Weights of a small contrastive image-text model: batches of 256.
Rows from block 4 of the image encoder, named by matrix and row number. Rows with one number belong to one neuron. Each number is 128 + 24 x the weight over its row's rms, rounded and kept within 0 to 255. All counts start at 0. After the name is the row's rms in percent of the matrix's.
# fc1: MLP up (encoder.blocks.4.mlp.fc1.weight, 384x192), inputs 0-63
# fc2: MLP down (encoder.blocks.4.mlp.fc2.weight, 192x384, transposed), outputs 0-63
fc1.219 104 [123 141 153 106  87 136 116 139 116 119 151 136  94 131 154 108 139 128 137 134 117 137 160  92 145 107 151 159 107 117 148 133 132 139 135 103 128 115 121 126 147 142 154  99  98 117 101  90 131 111 137 186 126 146 166 109 123 159 114 141 101 116 150 162]
fc2.219 106 [143 104 111  97 133 167 111  89 101 170 158 141 105 136 155 120 111 163 113 120 125 177 154  98 108 104  86  78 102 101 114 113 169 154 127 127 130 130  84 167 158 143 160 145 137 165 180 107 122 140 135 119 131 106 134 147 147 121 117 117 135 112 114 124]
fc1.220 104 [113 140 138 114 108 107  99 112 117 111 118 156 112 148 157 110 127 160 166 120 107 123 133  92 123 132 129 107  99 115 127 133 128  99 111 178 140  88 126 152 114 145 144 119 134 122  92 128 140 135 104 151  74 113 146 113 104 110 116 148 129  89 127 181]
fc2.220 088 [156 142 114 132 153 250 142 130 120 138  98 125  83 148 140 120 108 134 124 107 126 100 112  89 111 111 166 100 143 135 133 137 125  99 135 111 105 121  79 157 141 107 152 150 149 133 134 122 140 134 165  94 157 132 139 136 125 131 132 126 152 105 122 134]
fc1.222 086 [126 122 138 128 142 123 146  94 131 168 146 136  86 123 160 110 107 102 161 153 157 147 148 166 135 136 133 115  72  94 154 119 180 139 116 129 127 120 112  97 106 122 134 127 179 108 110 149 138 133  86 162  97 154 120 116 102  98 159 115 133 172 140 128]
fc2.222 086 [158 110 162  66 147 108 118 103 135 126 106 114 108 162 167  92 126 123  82 149 175 149  92 107 146 137 102 141 120 130 145 122 112 125 102 126 139 141 127 120 133 110 107 156  97 120 122 114 127 113 130 100 129  89 104 105 119 141 147 171 123  76 123 102]
fc1.223 112 [132 157 118 149 121 128 146 143 154 132 156 100 123 135 155 141 112 103 150 140 160 126 140 134 150 148 121 130 127 115 140 107  93  96 129 136 147 100 140 119 119 125 116 113 128 123 109 120  92 155 105 153 140 143 152 130  80 129 100  96 121 153  87 141]
fc2.223 114 [ 91 124 172 142 136  33 123 116 132 144 126 155 152 172 122 104 110 101 115 150 142 170 124  88 109 129 109 151 136  99 137 124 182 141 153 134 168 156 134 134 154 120 139 145 116 117 114 103 133 108 131 113 117 153 125 134  87 109 105 174 147 142 126  94]
fc1.224 096 [116 139  91 139  97 126  96 146  64 122 155 125 128 135 138 108 157 119 143 129 117 135 103 130 101  98 145 136 151 104 164 150 140 123 139 105 111 141 124 150 130  95 189  97 118 113  68 124 119 117 130  85 134 133 175 151 187 133 145 140 165 139 111 166]
fc2.224 095 [143 101 109 155 142 199 153  90 145 121 131 140 131 130 139  84 123 147 144 147 119 136  89  87 143 128 163 159 122 170 153 135 144 109 123  79 102 120 131 168 122 108 138  77 130 126  73 126  87 160 138 126 117 154 134 165 111 136 141 188  73 173 151 132]
fc1.225 101 [112 160 136 128  68 115 146 113 128 175 135 129 149 125 131 114 137 129 125 135 117  99 135  86 129 107  70  80  77 108 129 131 125 130 140 132 132 168 135 141 136 142 122 101  98 111 150 144 140 168 157 146 142 134 103 147 133 109 145 141 117 176 101 152]
fc2.225 108 [164 153 141 115 139 109 151 174  79 137 139  87 108 102 110 126 176  92 173 117 144 134 151 162 151 115  98  91 111 112  94 111 128 102 117 137  93  95 128 118 135  90  88 177  71 155 134 148 172 119 112 136 159 109 143 119 156 140 120 131 131 150 137 142]
fc1.227 099 [108 102 160 114 113 118 137  94 159 113 147 112  75 133 111 125 112 148 118 155 114 140 170 139 125 167 123 125 156 129 149  99 154 118 157  88 141 164 113 144 120 152 122 134 136 136 109 131 142 119 134  60 162 155 162 103 118 159 126 172 130 109 126 109]
fc2.227 092 [125 106 127 119 171 255 152 104  99 137 143 101 107 151 140 101 101 132 132 154 110 197 120  87 127 117 123  94 117 123 130 125 152 154 154 145 149 153 113 148 123 128 152 125 118 144 160 142 100 144 140  92 139 134 142 110 125 144 166 109 121 120 132 101]
fc1.228 096 [115 108 174  97 145 130 142 130 143 147 161 136 113 164 147 110  99 127 125 148 112  82 111 140 116 141  85 105 159 131 110 161 125 154 142 145  87 111 114 127 115 117 142 115 163 100 106 145 107 139 117 112 131 110  98 118 161 109 110 140 120 161 127 131]
fc2.228 101 [121 109 105 153 122 115 159 121 161 130  94 128  84 166 110  85 120 177 113 151 126 119 106  73 133  82 141 107 147 155 147 130 143 174 155 162 146 104 155 164  58 137 147 128 139 135 133 121 136 147 165 125 124 103 127 108 164 129 114 119 174 150 145 112]
fc1.229 105 [103 118 137 133 103 107 136 112 124 168 110 142 144 140 158  96  82 115 148 130 144 128 134 132 159 158 151 122 139 106 117  95  95 104  93 106 161 138 100 105 113 127 115 111 162 150  98 155 136 131 139 103  82 125 144 158 154 127  98 161 151 113  96 135]
fc2.229 117 [144 105 139 135 118  57 123 123 131 107 144 127 114 130 154 120 148  97 152  63 123 109 113 106 106 122  98 114 117 101 144 137 153  90 142 182 132 119 160  90 138 123 118 149 105 157 101 153 131 132 141 143 150 132 137 101 135 157 155 121  98 121  98 126]
fc1.231 091 [ 77 126 137 118 155 103 133  81 136 131 128 124 139 126 153 131 109 119 117 154 123 145 180 117 147 153  97  98 135  88 143  63 102  73 100 108 117 165 161 137 134 151 100 136 112 137 105 175  98 148 121 148  90 145 110 135  95  91  69 150 141 140 113 142]
fc2.231 091 [164  97 143 140  80 151 111 145 123 123 110 134 122 126 143  81 138 137 170 103 123 129 123 106 146 109 150  86 121 135 157 141 119 106 108 126 118 146 147 106 139 150 123 104 166 137 113 148 140 120 141  90 122 158 128  76 122 157  82 137 132 168 105 146]
fc1.232 098 [118 160 130 131 133 129 100 149 148 166 110 123 112 120 157 124 132 102  97 146 141 113 124 133 123 169 143 107 102 137 153 128  94 121 109 131 131 124 120 137 117 132  97  81  96 111  58 119 128 147  84 152 118 126 119 114 106 136  83 154 117 111 120 105]
fc2.232 097 [ 99 105 141 113 159 119 112 116  76 180 112 159 134 127 139 109  91 116 173 119 144 142 113 138 100 140 122  74 132 157 106 158 126 136 144 127 146 146 115 154 155  90 112 164 123 143 180 104 133 132 132  99 144 143 123 172 127  94  82 150 134 203 164 141]
fc1.233 095 [131 146 109 131 148 109 135 155 148  92 113 142 113 109 110 111 109 112 159 131 107 117  94 148 120 149 127  86 147 109 138 105 133 125 117 147 143 100 132 129 115 125 149 132 134 106 119  90 151 124 121 164 140 102 117 143 131 104 129 137 155 112 107 118]
fc2.233 089 [120 101 121 107 125 167  76  94  88 134  93 137 119 126 128 104 124  76 118 129 127 189 115 103 154 144 188 130 127 147 130 111 132  93 106 126  86 128 110 115 143 105 139 118 111 123 119 138 115 137 103  99  89 148 166 140 102 119 136 166 142 168 111 112]
fc1.234 110 [ 95 117 156 115 123 127 103 124 149 109 142 107 130 139 127 114 107 139 126 185 172  96 159 133 173 123 138 130 157 105  94 134 138 149  88 127  72 108 161 147 136 165 139 101 129 152 142 118 130 148 128 149  92 121 126 105 140 132 116 170 132 117 102 103]
fc2.234 106 [159 161 148 135 111 170 111 131 149 158 117  89  88 137 129 150 132 149 143 121 153 143 115 145 110 108 147 122 146 109 129 146 117 162 137 165 128 148 137 130 112 126 128 100 154 150 119 146  92 121 122 116 145 150 181 100 153 145 121  93 161  59 120 171]
fc1.235 091 [125 152 102 116 138 117  98  88 129 137  93 100 103 167 123 110 124 133 160 165 106 109 142 161 115 129 139 111 118 158 105 141 161 119 111 146 133 136 124 115 146  97  94 120 137 113 166 172 109  83 108 118 114  83 108 138 128 145 133 110 129  92  97 164]
fc2.235 091 [136 140  88 138 146 164 145 142 148 109 140 177 173 160 152 128 148 167 104 149 147 113 142 164 102 119 160 115 102  90 145  91 150  95  74 123 130 125 105 139 157  98 132 130 106 147 114 134  65 133 158 123  74 121 141 152 151 160 177 127  95  98 137 134]
fc1.236 094 [104 170 151  98 128 130  85 172 142  99 111 109 127 133 154  77 140 118 107 139 122 126 104 146 151  95 105 141 122 129 137 136 119 140 138 126 139 156 147 109 138 105 129  99 143 147 131 116 143 124 137  81 132  83 113 135  79 141 108 111 148 111 129 124]
fc2.236 091 [117 177 165 125 126 174 151 135 120  91 131 106 136 134 142 148 152 105 142 126  92 131 105 104 101 138  78 134 108 129 169 163 124 147  97 134 136 131 168 104 104  90 113 111  86 193  92  94 103 155 126 124 114 156 176 112 156 149 106 134  90 110 128 134]
fc1.237 098 [112 134 110 113  72 139 101 142 110 128 118 142 133  79 121 119 158 137 122 133 134 107  98 112 154 169 125  86 129 105 143 129 113  94  96 110 133 131 116 129 168 101 117 107 144 117 172 119 103 132  96  90 131 109 168 102  92  91 126 151 137 120 106 150]
fc2.237 100 [124 123 118 142 155 208 106 118 160  87 111 159 133 136 128 124 139 124 114 155 117 111 137 110 134 166 153 159 123 147 140 135 114 127 145 104 127 102  97 101 102 133 125 156  94 122 139 113 153 162 128 121 111 105 125 127 137 127 150 142 108 118  95 130]
fc1.238 102 [ 77 138  96 142 128 115 140 134 135 130  74 156  92 118 125  87 115 164 119 123 141 101 118 132 100 137 133 104 147 134 155 156 138 124 125 134 144 113  91 167 134  97 112 132 119 105  84  92 133 114 110 127  85 127 140  78  54 187 135 142 145 170 130 197]
fc2.238 096 [130 137 115 110 143 174 129 149 125 121  85 102 113  77 154 143 142  92 210  42 100 125 112 160 138 143 158 115 140 138 114 150  99 124 141 123  89 106  90 129  86 135 132 106 128 102 118 133 151 137  81 123 144 146  97 115 118 197 152 122 112 148 147 127]
fc1.239 095 [108 139 124 128 143 118  91 183 119 124 108 138 125 142 114 135 155 109 162 150  98 103 140 157 140 151 132 113 168 112 146 125 146 154 154 116 140 159 164 194 157 109 129  96 127  92 142 128 109 140  97 130 151  95 149 142 114 117 121 156  98 120 138 120]
fc2.239 087 [114 134  96 137 126 255 136 133 132 118 109 139 158 127 103 139 132 144 117 139 145 139 111 116 125 131 141 114 118 111 133  97 134 104  88 113 108 118 146 142 168 133 108 125 134 138 151 142 108 106 129 124 116 129 101 135 115 116 163 153 157 121 143 130]
fc1.240 105 [ 91 119 121 110 125 121 123 143 139 121 109 122 115  86 188 147 103 126 132 173 140 134  95 125 197 102 115 128 122  94 154 109 101 112  73 117 130 123 145 126 136 157 135 137 137 156 120 124 115 140 125  92  73 118 136 123 126  94 108 133 122 118 105 115]
fc2.240 105 [145 147  85 121 153 134 135  75 129 139 151 137 146 122 134 114 141 167 125 138 153 112 137 107 119 118 119 133 132 143 163 103 118 113 121 108 137  93 112 145 152 132 145  57 161 167 101 159  91 143 119 148 139 136 175 140 156 144  95  89  97 138 138 147]
fc1.241 101 [145 144 121 112 129 127 190  99  97 103 137 129 122 140 145 112 150 115 150 151 128  93 128 108 143 159 118  76 139  97 129 134 111 127 140  90 126 135 136  89 100  94 176 114 177 106 121 109 138  98  92 145 106 151 108 159  86 165  99 111 127 138 124 186]
fc2.241 102 [114 121 116 131 151 189 133 106 113 133 169 121 101 103 146 158  95 168 151 127 104 108 126 124 148 126 120 129 104 132 121 105  98 123  99 101 123 170 114 140 129 154 117 143 115 125 130 116 141 144 110 154 117 119 100 164 111 102 100 142 132 171 134 111]
fc1.242 106 [130 158 168 164 140  98 133 160 129 139 132 141 112 119 125 101 160  96 111 151 142 134 155 147 135 160 133 103  78 107 143 130 161 141 112 144 169 136  70 155 106 107 161 127 133 106 134 146 105 113 122 103 153 142 120 120 131 101  70 113 135 149 142 131]
fc2.242 103 [124 129 173 117 165  84 123 138  85 135 128  82 107 111 163  94 118  94 172 107 137 122  85 129 144 153 162 158 138 155 136 158 111 121 125 132  73 132 126 112 107 133 123 141 131 120 127 102 141 151 134 105 139 155 110 148 133 142 114 183  85 127 151 166]
fc1.243 091 [169 143 118 104 151 110 142 134 136  94 159 143 146 118 138  88 105  84 120 122 115 147 134 127 124 118 120 158 108 123 130 150  94 132 148 113 141 111 146 130 192 120 116 112 133  94 182 116  91 150 172 141 124 145 120 174  92  99  93 159 114 120  73 131]
fc2.243 092 [153 116 123 145 131 109 106 160 111 123  98 120 140 114 145 146 151 104 118  82 110 146 108 149 124 157 109 128 152 135 138 162 143 112 129 149 108 134 138 115 119 139 146 111 169  99 111 113 135 124 144  80 137 142 118 123 106 161 154 175 104 125 133 144]
fc1.244 090 [116 145 134 106 135 133 135  95 140 101  62 108  91 173 166 110 122 102 116 118 127 142  94 142 141 100  87 139 158 137 125 112 118 139 119 144 111 132 120 132 141 122  92 117 144 147 123 136 123 149  99 125 127 103 130 121 108 101 117 133 144  87 126 138]
fc2.244 098 [118 137 111 176 110 134 160 120 126 107 134 150 129 105 113  90 151 120 131 116 116 124 163 106 155 124 151 119 138 117 142 110 130  92 165 123 131 107 110  87 135 123  96 131  82 109 157 169 125  73 133 125 132 120  74 122 120 132 145 145 153 128 108 117]
fc1.245 086 [160 135 101  76 122 126 132 100 123 166 152 113 102 130 156 153 113 103 118 155 105 131 122 163 120  81  99 171  95 175 112 144 160 120 138 154 124 127 121  94 128 147 143 147 117 118 113 135 109 159 143 155  83 105 136 132  91 140 134 134 125 156 141 170]
fc2.245 083 [122  87 111 111 147 109 111 102 187 139 102 108 135 129 169 102 116 110 155 151 136 107 151  94 161 128 146 118  98 128 108 147 133 157 146 106  86 148 164 131 148 129  82  67 147 128 126 162 114 120 144 124 128 124 124 102 121 108 126  99 115 156 134 133]
fc1.247 091 [113 125 164  66 120 143 146 123 108 130 175 131 110 123 128 154 107 131 122 120 123 122 133 122 120 143  81 185  93 136 128 132 175 120 125 152 149  93 130 121 100 145 169 170 138  61 127 180  86 125 115 140 131 122 174 134 128  88  66 127 105 106 154 157]
fc2.247 089 [162 130 105 116 122 116 144 125 159 102  74 122 109 129 140 104 135 135 140 121 109 120 109 136 160  99 131 137 161 156 111 120 105 160 100  81  86  66 160 138 111 175 127  70 147 127 118 154 170  97 123 153 139 120 130 111 110 131 131 116 130  97 156 154]
fc1.248 102 [105 141 143 140 106 148 127 150 124 148 110 123 115 140 141 112 141 111 121 113 130 113  78 153 130 101 109 129 135 140 151 135 117 137 114 124 111 151 106 110 129 126 187 113  89 148  99 107  91 139 138  83 108 170 105 137  96 149 103 137 126 142 160 152]
fc2.248 100 [159 131 116 148 148 177 152 109 141 143  97 131 121 131 134 122 121 138 119  93 127 130 119 160 117 114 111  88 144 160 134 154 139 129 158 135 151 122 158 129 151 113 118 113 107 175 151  91 141 102 147 155 150 145 108 119 159  91 107  88 130 132 165 157]
fc1.249 101 [172 196 184 112 106 151 109 170  92 162 113 142 138 156 103 115 115 139 107 140 135 124 142 129 146 118  68 165 165 141 117 126 129 114 145 110  94 112 121 138 130 109 161 116  96 145 147  83 132  85 139  48 152  76 142 138 111 107 119  82 137 111 133 164]
fc2.249 105 [120 138 119 125 184 131 106 117 148 122 158 146 144 148 164 111 115 157 130 137 111 119 106 116 112 143 133 153 106 132 121 119 110 124 111 120 159 136 107  99 136 117  84 149 119 125  77  97 173 164  78 157 113 109 140 134 160 111 150 146 139 169 111 108]
fc1.250 083 [134 113 137 110 131 138 138 134 182 199 129 139 140 134 115 120 106 124 161 132 102 100 148 147 122  89 104 125 105 169 119 153  97  91 125  90 105 157  89 127 102 151  94 146 157 139 127 101 148 146 135 124 134  86 185  93  85 105 129 126 104  95 133 190]
fc2.250 076 [127 130 138  74 151 221 104 103 129 110 133 120 125 116 161 122 107 123 146 145 127 144 119 116 152 165 109 123 113 147 134 155 115 120  63 115 125 130 140 157 141 102 114 133 108 126 112 118 136 144 140 133 133 119 144 150 142  71  88  85 109 164 128 128]
fc1.252 104 [ 92 140 132 115 161 109 155 158 141 126 130 138  95 105 128 123 137 115 129 138 141 112 128 156 130 125 143 128 112 129 101 118 127 122 114 150 158 133  80 151 115 133 102  97  98 114 131 138 111 106 123 116 144 158 117 144 140 145  74 128 118 142 174  90]
fc2.252 116 [122 131 120 122 121  86 159 152  66 184 142 115 135  76 125 109 130 129 175  80 116 128 124 116 135  87 133 123 160 143 132 147 134 119  87 120  84 114 142 148 131 127 123 138 135 128 107 120 171  98 106 120 142 131  81 143 138 124 124 188 123 166 169 154]
fc1.253 103 [117 133 104 129 113 125 109 103 109 115 122 148 117 106 167  95 113 143 120 102  89 139 108  80 132 140 140 132 129  85 147 127 127 116 146  97 121 125 131 184 177 134 191 114 121 125 130 116 140 124 101 137 113 146 121 119 107 182  54 169  95 139  77 152]
fc2.253 097 [116 165 156 160 162 255 131 151 107 131 154 132 118 139 122 143 133 100 150 142  74 128 117 133 142 170 146  99 163 141 159 168 141 136 108 116 112 122 125 126  97 150 147 116 131  85 127 128 127 128 150  99 127 133 108 128 111 126 136 157 124 121 143 123]
fc1.254 104 [ 92 145 105 123  70 126 157 152 114 138 133 155 168 148 110 123 139 138 121 102 118 137  96 121 165  93 110 108 146 151 147 137 112  99 136 141 126  96 123  96 110 172 138  98 110 160 130 114 144 147 114 141 142 103 122 130  90 148 127 142 106 162 116 169]
fc2.254 101 [113 101 145 109  71 243 137 141 152 103 119 116 153 105 160 143 136 108 175 129 134 151 138 117 143 117 100 109 117 135  95 135 146 113 136 161 132 121 101 118 140 106 144 146 107 178  91 119 150  75  84 108 134 154 130 168 140 135 125 106 139 154 111 128]
fc1.257 106 [122 135 134 150 129 109 200 132 143 109 123 156 133 164 146 131 164 139 104 137 105 101 123 145 124 132 124 111 123  95 148 134 131 123 137  86 143 148 109 147  95  98  93  89 132 136 120 117 126 167 120  99 138  77 143 144 112 166 117 175 137 153 128 132]
fc2.257 098 [149 134 118 153 132 255 131 144 142 108 142 136 158 106 119 121 102 127 111 118 133 104 152 126 130 152 163 144 129  85 119 104 145 114 116 140 124 132  92 124 130 123 117 145 102 134 106 118 138 107 113 144 124 109 122 133 117 118 146 134 149 140 150 139]
fc1.258 084 [117 150 126  58 102 149 116 131 120 158 153 115 133 124 122  85 116  99 118 120 146 124 138 133  81 134 115 118 134 118 149 117 137 119 118  90 111 145 140 143 154 157 142 140 151 121  97 112 125 139 123 103 115 126 152  72  92 102 130 121 143 105  80 164]
fc2.258 080 [146 100 119 173 156 255  95 132  92 111 133  89 122 142 172 114 123  72 130 135 146 124 147 138 155 180 172 137 128 124  86 130  90  83 123 120 133  83 137 125 114 144 137 147 132 121 126 147 102 137 111 143 129 116 100 114 150 136 145 111 108 163 145  95]
fc1.259 097 [101 127 120 105 128 130 149 101 145 125 140 115  95 139 112 111 119 133 164 147 158 152 184 139 118 161 126 149  84 123  74 123 108 102  93  90 156 117 117  79 104  86  95 165 123 122 110 134 147 149 137 135 120 125 187 107 113 142 129 162 121 100 114 129]
fc2.259 096 [129 115 120 143 113 220 159 130  99 130 163 134  97 142 151 124 113 110 115 113 103 144 128 132 107  75 101  84 170 136  84 145 159 134 147 160 139 127 158  79 115 100 105 119 100 110 137 170 106  85 126 121 190 121 157 138 123 112 113  97 122 111 131 116]
fc1.260 102 [155 189 161 161 130 133  75  98  93 157 131 150 138 152 105 127 125  89 156 198 175 119 162 146 126 142  91 115 133 125  87  84 173 123 176 136 113 143 154 144 145 166  97 123 113 133 107 129  96 111 101 119 175 135  88 157 153 131 124 119 103 153 152 116]
fc2.260 094 [138 137 173 146 111 196 108 151 121 116 121  95 143 165 134 137 124 137 149 147 124 131 144 159 127 151 166 114 167 145 155 110  90 174 124 171 156 159 101 130 123 115 114 138 135 155 129 140  78 147 127 185 132 162 132 139 156  99 103  95 148 124 150 145]
fc1.261 088 [144  95 141  83 118 117 138 109 105 139 101 145 111 119 126  88 100 119 170 108 128 144 130 119 103 149  95  96 119 145  90 147 124 120 141 129  87 136 110 135 138 135 135 169 187  71 141  86 137 125 138  86 120 174 119  95 147 146 141 105 104 131 169 169]
fc2.261 081 [ 99 145 112 115 170 232 116 145 125 105 147  97 133 128 116 160 111 149 102 118 120 117 117 128 138 160 120 161 127 103 154  91 123 142  79  84 137 109 132 137 144 151 129 137 130 107 127 118 112 115 122 188 128 103  95 127 139  67 140  89 101 125 164 123]
fc1.262 094 [121 137  98 118 137 121 144 106  92 144 128 106  93 154 134  99 136 137 134 118 114 153 118  98  82 161 124 137 131 160  95 171 150 149 144 120 133 151 131 149 164  46 142 136 154  99  74 100 112  69 113 175 140 125 136 144 115 152 148 141  84  81 156 159]
fc2.262 087 [105 151  50 136 191 192 122 120 139 127 117 150 108  94 108 116 135 111 161 113 136 173 154 120 157 132 135 142  81 138 138 152  83 113 110  91 116  86 105 106 153 137 111  91 129 107 157 156 103 125 159 101 135  93 120 133 108 105 164 127 109 125 101 153]
fc1.263 098 [104 147 112 158 106 142  75 120 126 119 150 138 112 132 153 113 128 160 161  96 126 134 167 153 132 130 129 141 137 152 134 116  95 133 142 138  58  92 119 153 181 143 115 109 122 106 141  96 122 154 151 151 131 126 133 127 126 111 140 198 118 125 112 139]
fc2.263 098 [168  79 135  74 104 123 120  92 115 135 149 121  75 163 158 100 122 193 120 116 107 164 116 110 134 122 139 137 131 118 105 141 136 158  97 138 145 153  90 139 139 133 176 137 120 141 119 105 133 126 106 125  89 114 148 128 152 138 147 117 140 155 112 103]
fc1.264 094 [103 140 119 102 164 140 122 151 100  71 139 106 140 136 126 147  59  93 150 144 136 140 108  78 109 131  97 134 164 150 120 106  99 107 130 167 116 118  92 122 166 129 156 115 138 113 122 191 135 154 161 138 163 129 121 162 123 114 132 185 164 120 112 171]
fc2.264 091 [132 129 137  88 111 113 100 103 145 135 102 130 125 157 137 134 132 120 185 120 137 172 142 131 133 146 122 109  87 107 123 117 143 124 119 117 122 154 103 120 154  84  84 154 141 178  79 123 128 134  87 158 122 128 159 116 158 160 139 129 116 106 100  76]
fc1.265 106 [149 151 139 121 115 127  84 122 138 132  96 130 146 144 190 145 137 145 126 108 123 113 164 131 152 104  54 106 121 135 155 113 135 115 129 152 133 101 169 112 131 110 176 134 145 125  90 121 109 114 132 102 128 132 142  96 100 124 113 131 118 100 125  86]
fc2.265 103 [ 91 150 110 126 136 201 144 125 141 177 166 121 128 155 171 127 118 151 106 132 111 136 137 133 132 132 124  87  95 125 111 104 136 110 134 116 155 161 157 141 124 136 136  98 131 116 142  66 133 117 127 129 113 129 114 142 123  86  83 135 182 105 118 109]
fc1.266 092 [ 97 110 107 129 121 107 114 102 164 120 141 123  90 156 135 113  93  91 136 113 113 126 163 136 124 177 105 166 119 122 142 121 139 127 137  68 111 135  98 149 153 113 153 119 117 109 104  87 166  87 115 101 125  82 159 143 120 136 136 153 119 163 140 141]
fc2.266 089 [124 125 120 122 157 236  98 110 120 142 165 116 124 129 154 122 102 142 109 160 139 115 125  94 123 175 137  81 103 129 119 103  99 112 150 117 171 141 124 156 138 143 122 108 140 104 120 122 118 136 122 121 107 136 148 140 132 105 144  97 132 175 153  96]
fc1.267 119 [133 157 134 101 143 136  51 139 110 142 149 112 162 149 166  88 164 170 127 135 125 118 146 103 122  86 134 138 107 123 124 116 137 116 109 135  97  76 115 143 143 108 102 114 111 129 111 114 107  91 152  96 119 109 168 114 148 124 156 174 154  99 141 127]
fc2.267 104 [129 100 113 130 115 232 132 140 167 150 172 114 110 143 134 137 131 165 123 144 104 120 141 111 125 133 151 128  88 148 122 107 109 121  96 104 138 139 142 138 155 140  91 120 123 111 136 109 144 117 130 132 127 119 116 133 120  88 131 107 163 152  92 114]
fc1.268 097 [144 131 145 119 157 131 137 108 134 117 127 143  86  96 162 157  88 139 121 148 158 131 142 130 101 117  89 126  88 142 128  99 150  97 152 116 123 120 120 126  95 100 126 172 142  96 146 155  89 164 152  96 134 138 138 120  78  91  82 116 102 146  97 151]
fc2.268 091 [159 121 103 155 144 185 128 135 140 144 128 121 127 108 149 112 133 146 125 125 142  91 122  91 127 121 143 143 117 154 161  99 140 135 147 121 103 112 148 131 111 129 120  54 182  98 112 183 119 118 117 141 138 142 111 122 125 137 100 110  83 136 135 150]
fc1.269 107 [167 140 138 139 146 133 134 119  98 122  80 133 153 113 165 107 132 137 140 139 123 120 147 128 125 110 119  89 143 113 110 102 141  91 135 124 130 152 131 144 120 159 158 108 149  99 127 156 136  79  93 110 117 108 132 127 152 115 103 157 110 152 119  93]
fc2.269 104 [ 86 142 104 148 151 209 134 128 158 132 147 153 154 112 109 122 147 156 127 156 130 122 155  99 125 123 166 148 137 142 176 126  96 119 146 139 130 151 116 113 102 115 147  95  66 110 147 149 109 129 118 168  95 120 119 166 117 133 123 157 145 131 155  96]
fc1.270 103 [ 79 115 133 123 147 110 152 108  98 137 143 147 133 110 171 103 163 152 178 127  95 143 156 146 133 141 105 147 135 117 139 140 137  97 124 140 156 129 127 101  95 128 134  92 120 124 121 149 146 127 105 128 100 132 149 139 181  91 101 118 122 146 128 127]
fc2.270 107 [128 128 143 154 125  31 134 134 173 111 109 143 139 157 163 118 149 139 151 106 116 137 126 114 163 118 156 110 120 157 140 121 119 138 132 154 110 156 102  91 101 162 163 130 120 135 142 148 157 141 131 104  86 118  64 142  93 127 136 182 126  92 147 104]
fc1.271 097 [139 152 131 137 145 124 152 186 143 107 138 116 114 109 121 106 108 135 115 203 114 119 126 136 104  98  87 167 103 136 153 137  90 113 118 138 127 133 154 156  81 134 153 150  81  92  99 137  93 122 142 188 138 114 132 148 137 114  86 123 152 167 162 128]
fc2.271 098 [126 127 141 120 160 210 136 111 138  90 120 125 141 107 104 131 119 134 122 146 114 116 146  84 136 114 127 163 100 120 128 185 147 155 142 155 131 119 132 134 154 138 135 125 142 106 109 133 121 123 100 117 126 150 138 144  87 176 130 161 162 148 108  72]
fc1.272 100 [135  96 144 105 146  91 113 147 159 132 138 120  83 144 127 145 138  91 137 150 146 135 108 143 120 141 132 141 152 110 178 113 145 107 163  89 134 161  92 161 120 141 138  92 101 153 103 131 156 149 120 127 153 134 163 129  71 135  96 149 106 171 161 122]
fc2.272 089 [130 121 145 160 149 255 148 137 117 129 118 139 124 162  92 123 115 105 132 122 169 141  95 142 142 130 102 135 128 137 138 125 128 105 114 118 162 158 145 163 168 176 138 128 139 114 148 121  72 147 103 129  95 118  98 147 113 107 150 134 106 158 163 146]
fc1.273 095 [119 129 134 136 125 105 146 138 147  97 168 177 133 112 131 114 147 119 143 119 153 115 134 119 124  92  77 175 117 111 128  94 134 138 121 154 118 147 110 114 146 120 106 114 130  97 124 152 169 156 102 114 138 152 119  87 106 105 141 189 153 125 137 124]
fc2.273 096 [146 136 147 146 135 220 129 158 130 120  88 156 172 120 130 118 115 144 122  70 123 115 150 104 129 155  96 116 145 111 148 121 148 112 126 130 136 125 139 117 151 116  75 130 124 165  98 156 144 123 104 147 162 128 122 100 132 184  80 126 151 122 127 131]
fc1.274 110 [138 131 147 120  95 141 120  87 154 151 101 114 127 113 122 133 147 143 142 161 178 139  94 109 149  75 157 109 140 128 124 152 164 131 145 148 102 122  99 140 106 124  88  84 111 149 138 104 124 144 123 133 102 105 120 137 119 120 104 135 173 117 163 127]
fc2.274 107 [129 159 133 140 119 193 131 107 151 135  79 127 160 117 134 122 153 140 150 142 135 138  84  97 129 109 128 106 128 149 143 139 124 173 104 111 127 119 125 189  90 117 139 142 114 174 140 105 131 144 124 112  82 125 115 116 140  98 137 152 155 130 167 134]
fc1.275 097 [ 97 113 100  96 115 123 111 129 117 139 144  90 113 127 170 103 118  94 162 167 132  82  90 149 114 113  99 121  93 130 125 101 110  96 123 116 109 160  93 145 146 126 130 161 141 130 117 164 180 138 149  91 144 113 145 140 180 111 123 128 168  87 139 117]
fc2.275 115 [128 147  81 112 108 145 148 144 132 176 110 176 141 101 103 144 131 109  96 150 147 113 182 148  94  93  64 132 139 101  98 100 168 115 132 145 153 114 135 157 146 105 141 120 102 144 166  81 148 123 131 147 159  78 111 137 115 116 136 120 137 120 160 110]
fc1.276 093 [110 116 139 103 128 117 130 149 139 160 111  41 138 174 134  99 123  94 166 144 148 105 112 181 133  77 131 111  99 131  97 138 104 152 108 108  78 133 154  93  99 123 152 119 111 144 143 135 125 120 113 120 120  88  96 137 115 141 114 147 162 103 128 131]
fc2.276 104 [114 128  96 130 142  71 113 103 120 141 123 151 140 111 143 161  84 114 107 134 157 139 164 152  94 125 135 148  95 111  94 109 117 138 154 119 171 103 102 134 125  89 112 138  90 169 133 122 152 169 154 136 179  90 127 101 152 128 120  95 141 107 194 126]
fc1.277 100 [149 154 128 135 107 119  88 158 120 130  92 138 119 151 124 105  94 134  97 137 119 105 133 157 140 121  39 131 123 143 146 117 138 112 134 142 121 102 146 133 153  91 147 157 147 115 119 117  74  86 165  96 154  71 176 142 122 124  96  85  86 113 109 140]
fc2.277 101 [ 86 191 147  96 164 150 115 116  81 185 181  98 173 108 180 140 139 166 134 141 130  95 108 106 105 136  83  98 105 129 101  93 116 144 145 127 144 176 157 134 131 122 109 150 128 136 126  95 162 164  90 137 118 152  94 141 101 103  88 147 151 156 150  99]
fc1.278 096 [105 148 129 108 138  89 187  91 159 119 122 141  93 120 131 124  85 146 122 178 137 144 130 132 143 101 111 121 146 143 100 116 126 128  98 118 130 166 140  97  55  68 157 195 121 114 107 152 115 141 126 133 137 114 165 172 132 160  78  94 122 152 126 132]
fc2.278 085 [143  86 103 143 137 226 132 123 130 153 151 140  89 148 144 129  94 127 135 162 125  96 116  77 132  93 134 149 112 129 112 134 154 108 136 128 124 132 169 126 125 158 145 120 115  71 133 140 156 100 125 113  93 118 151 129 101 108  95 114 122 149 146 129]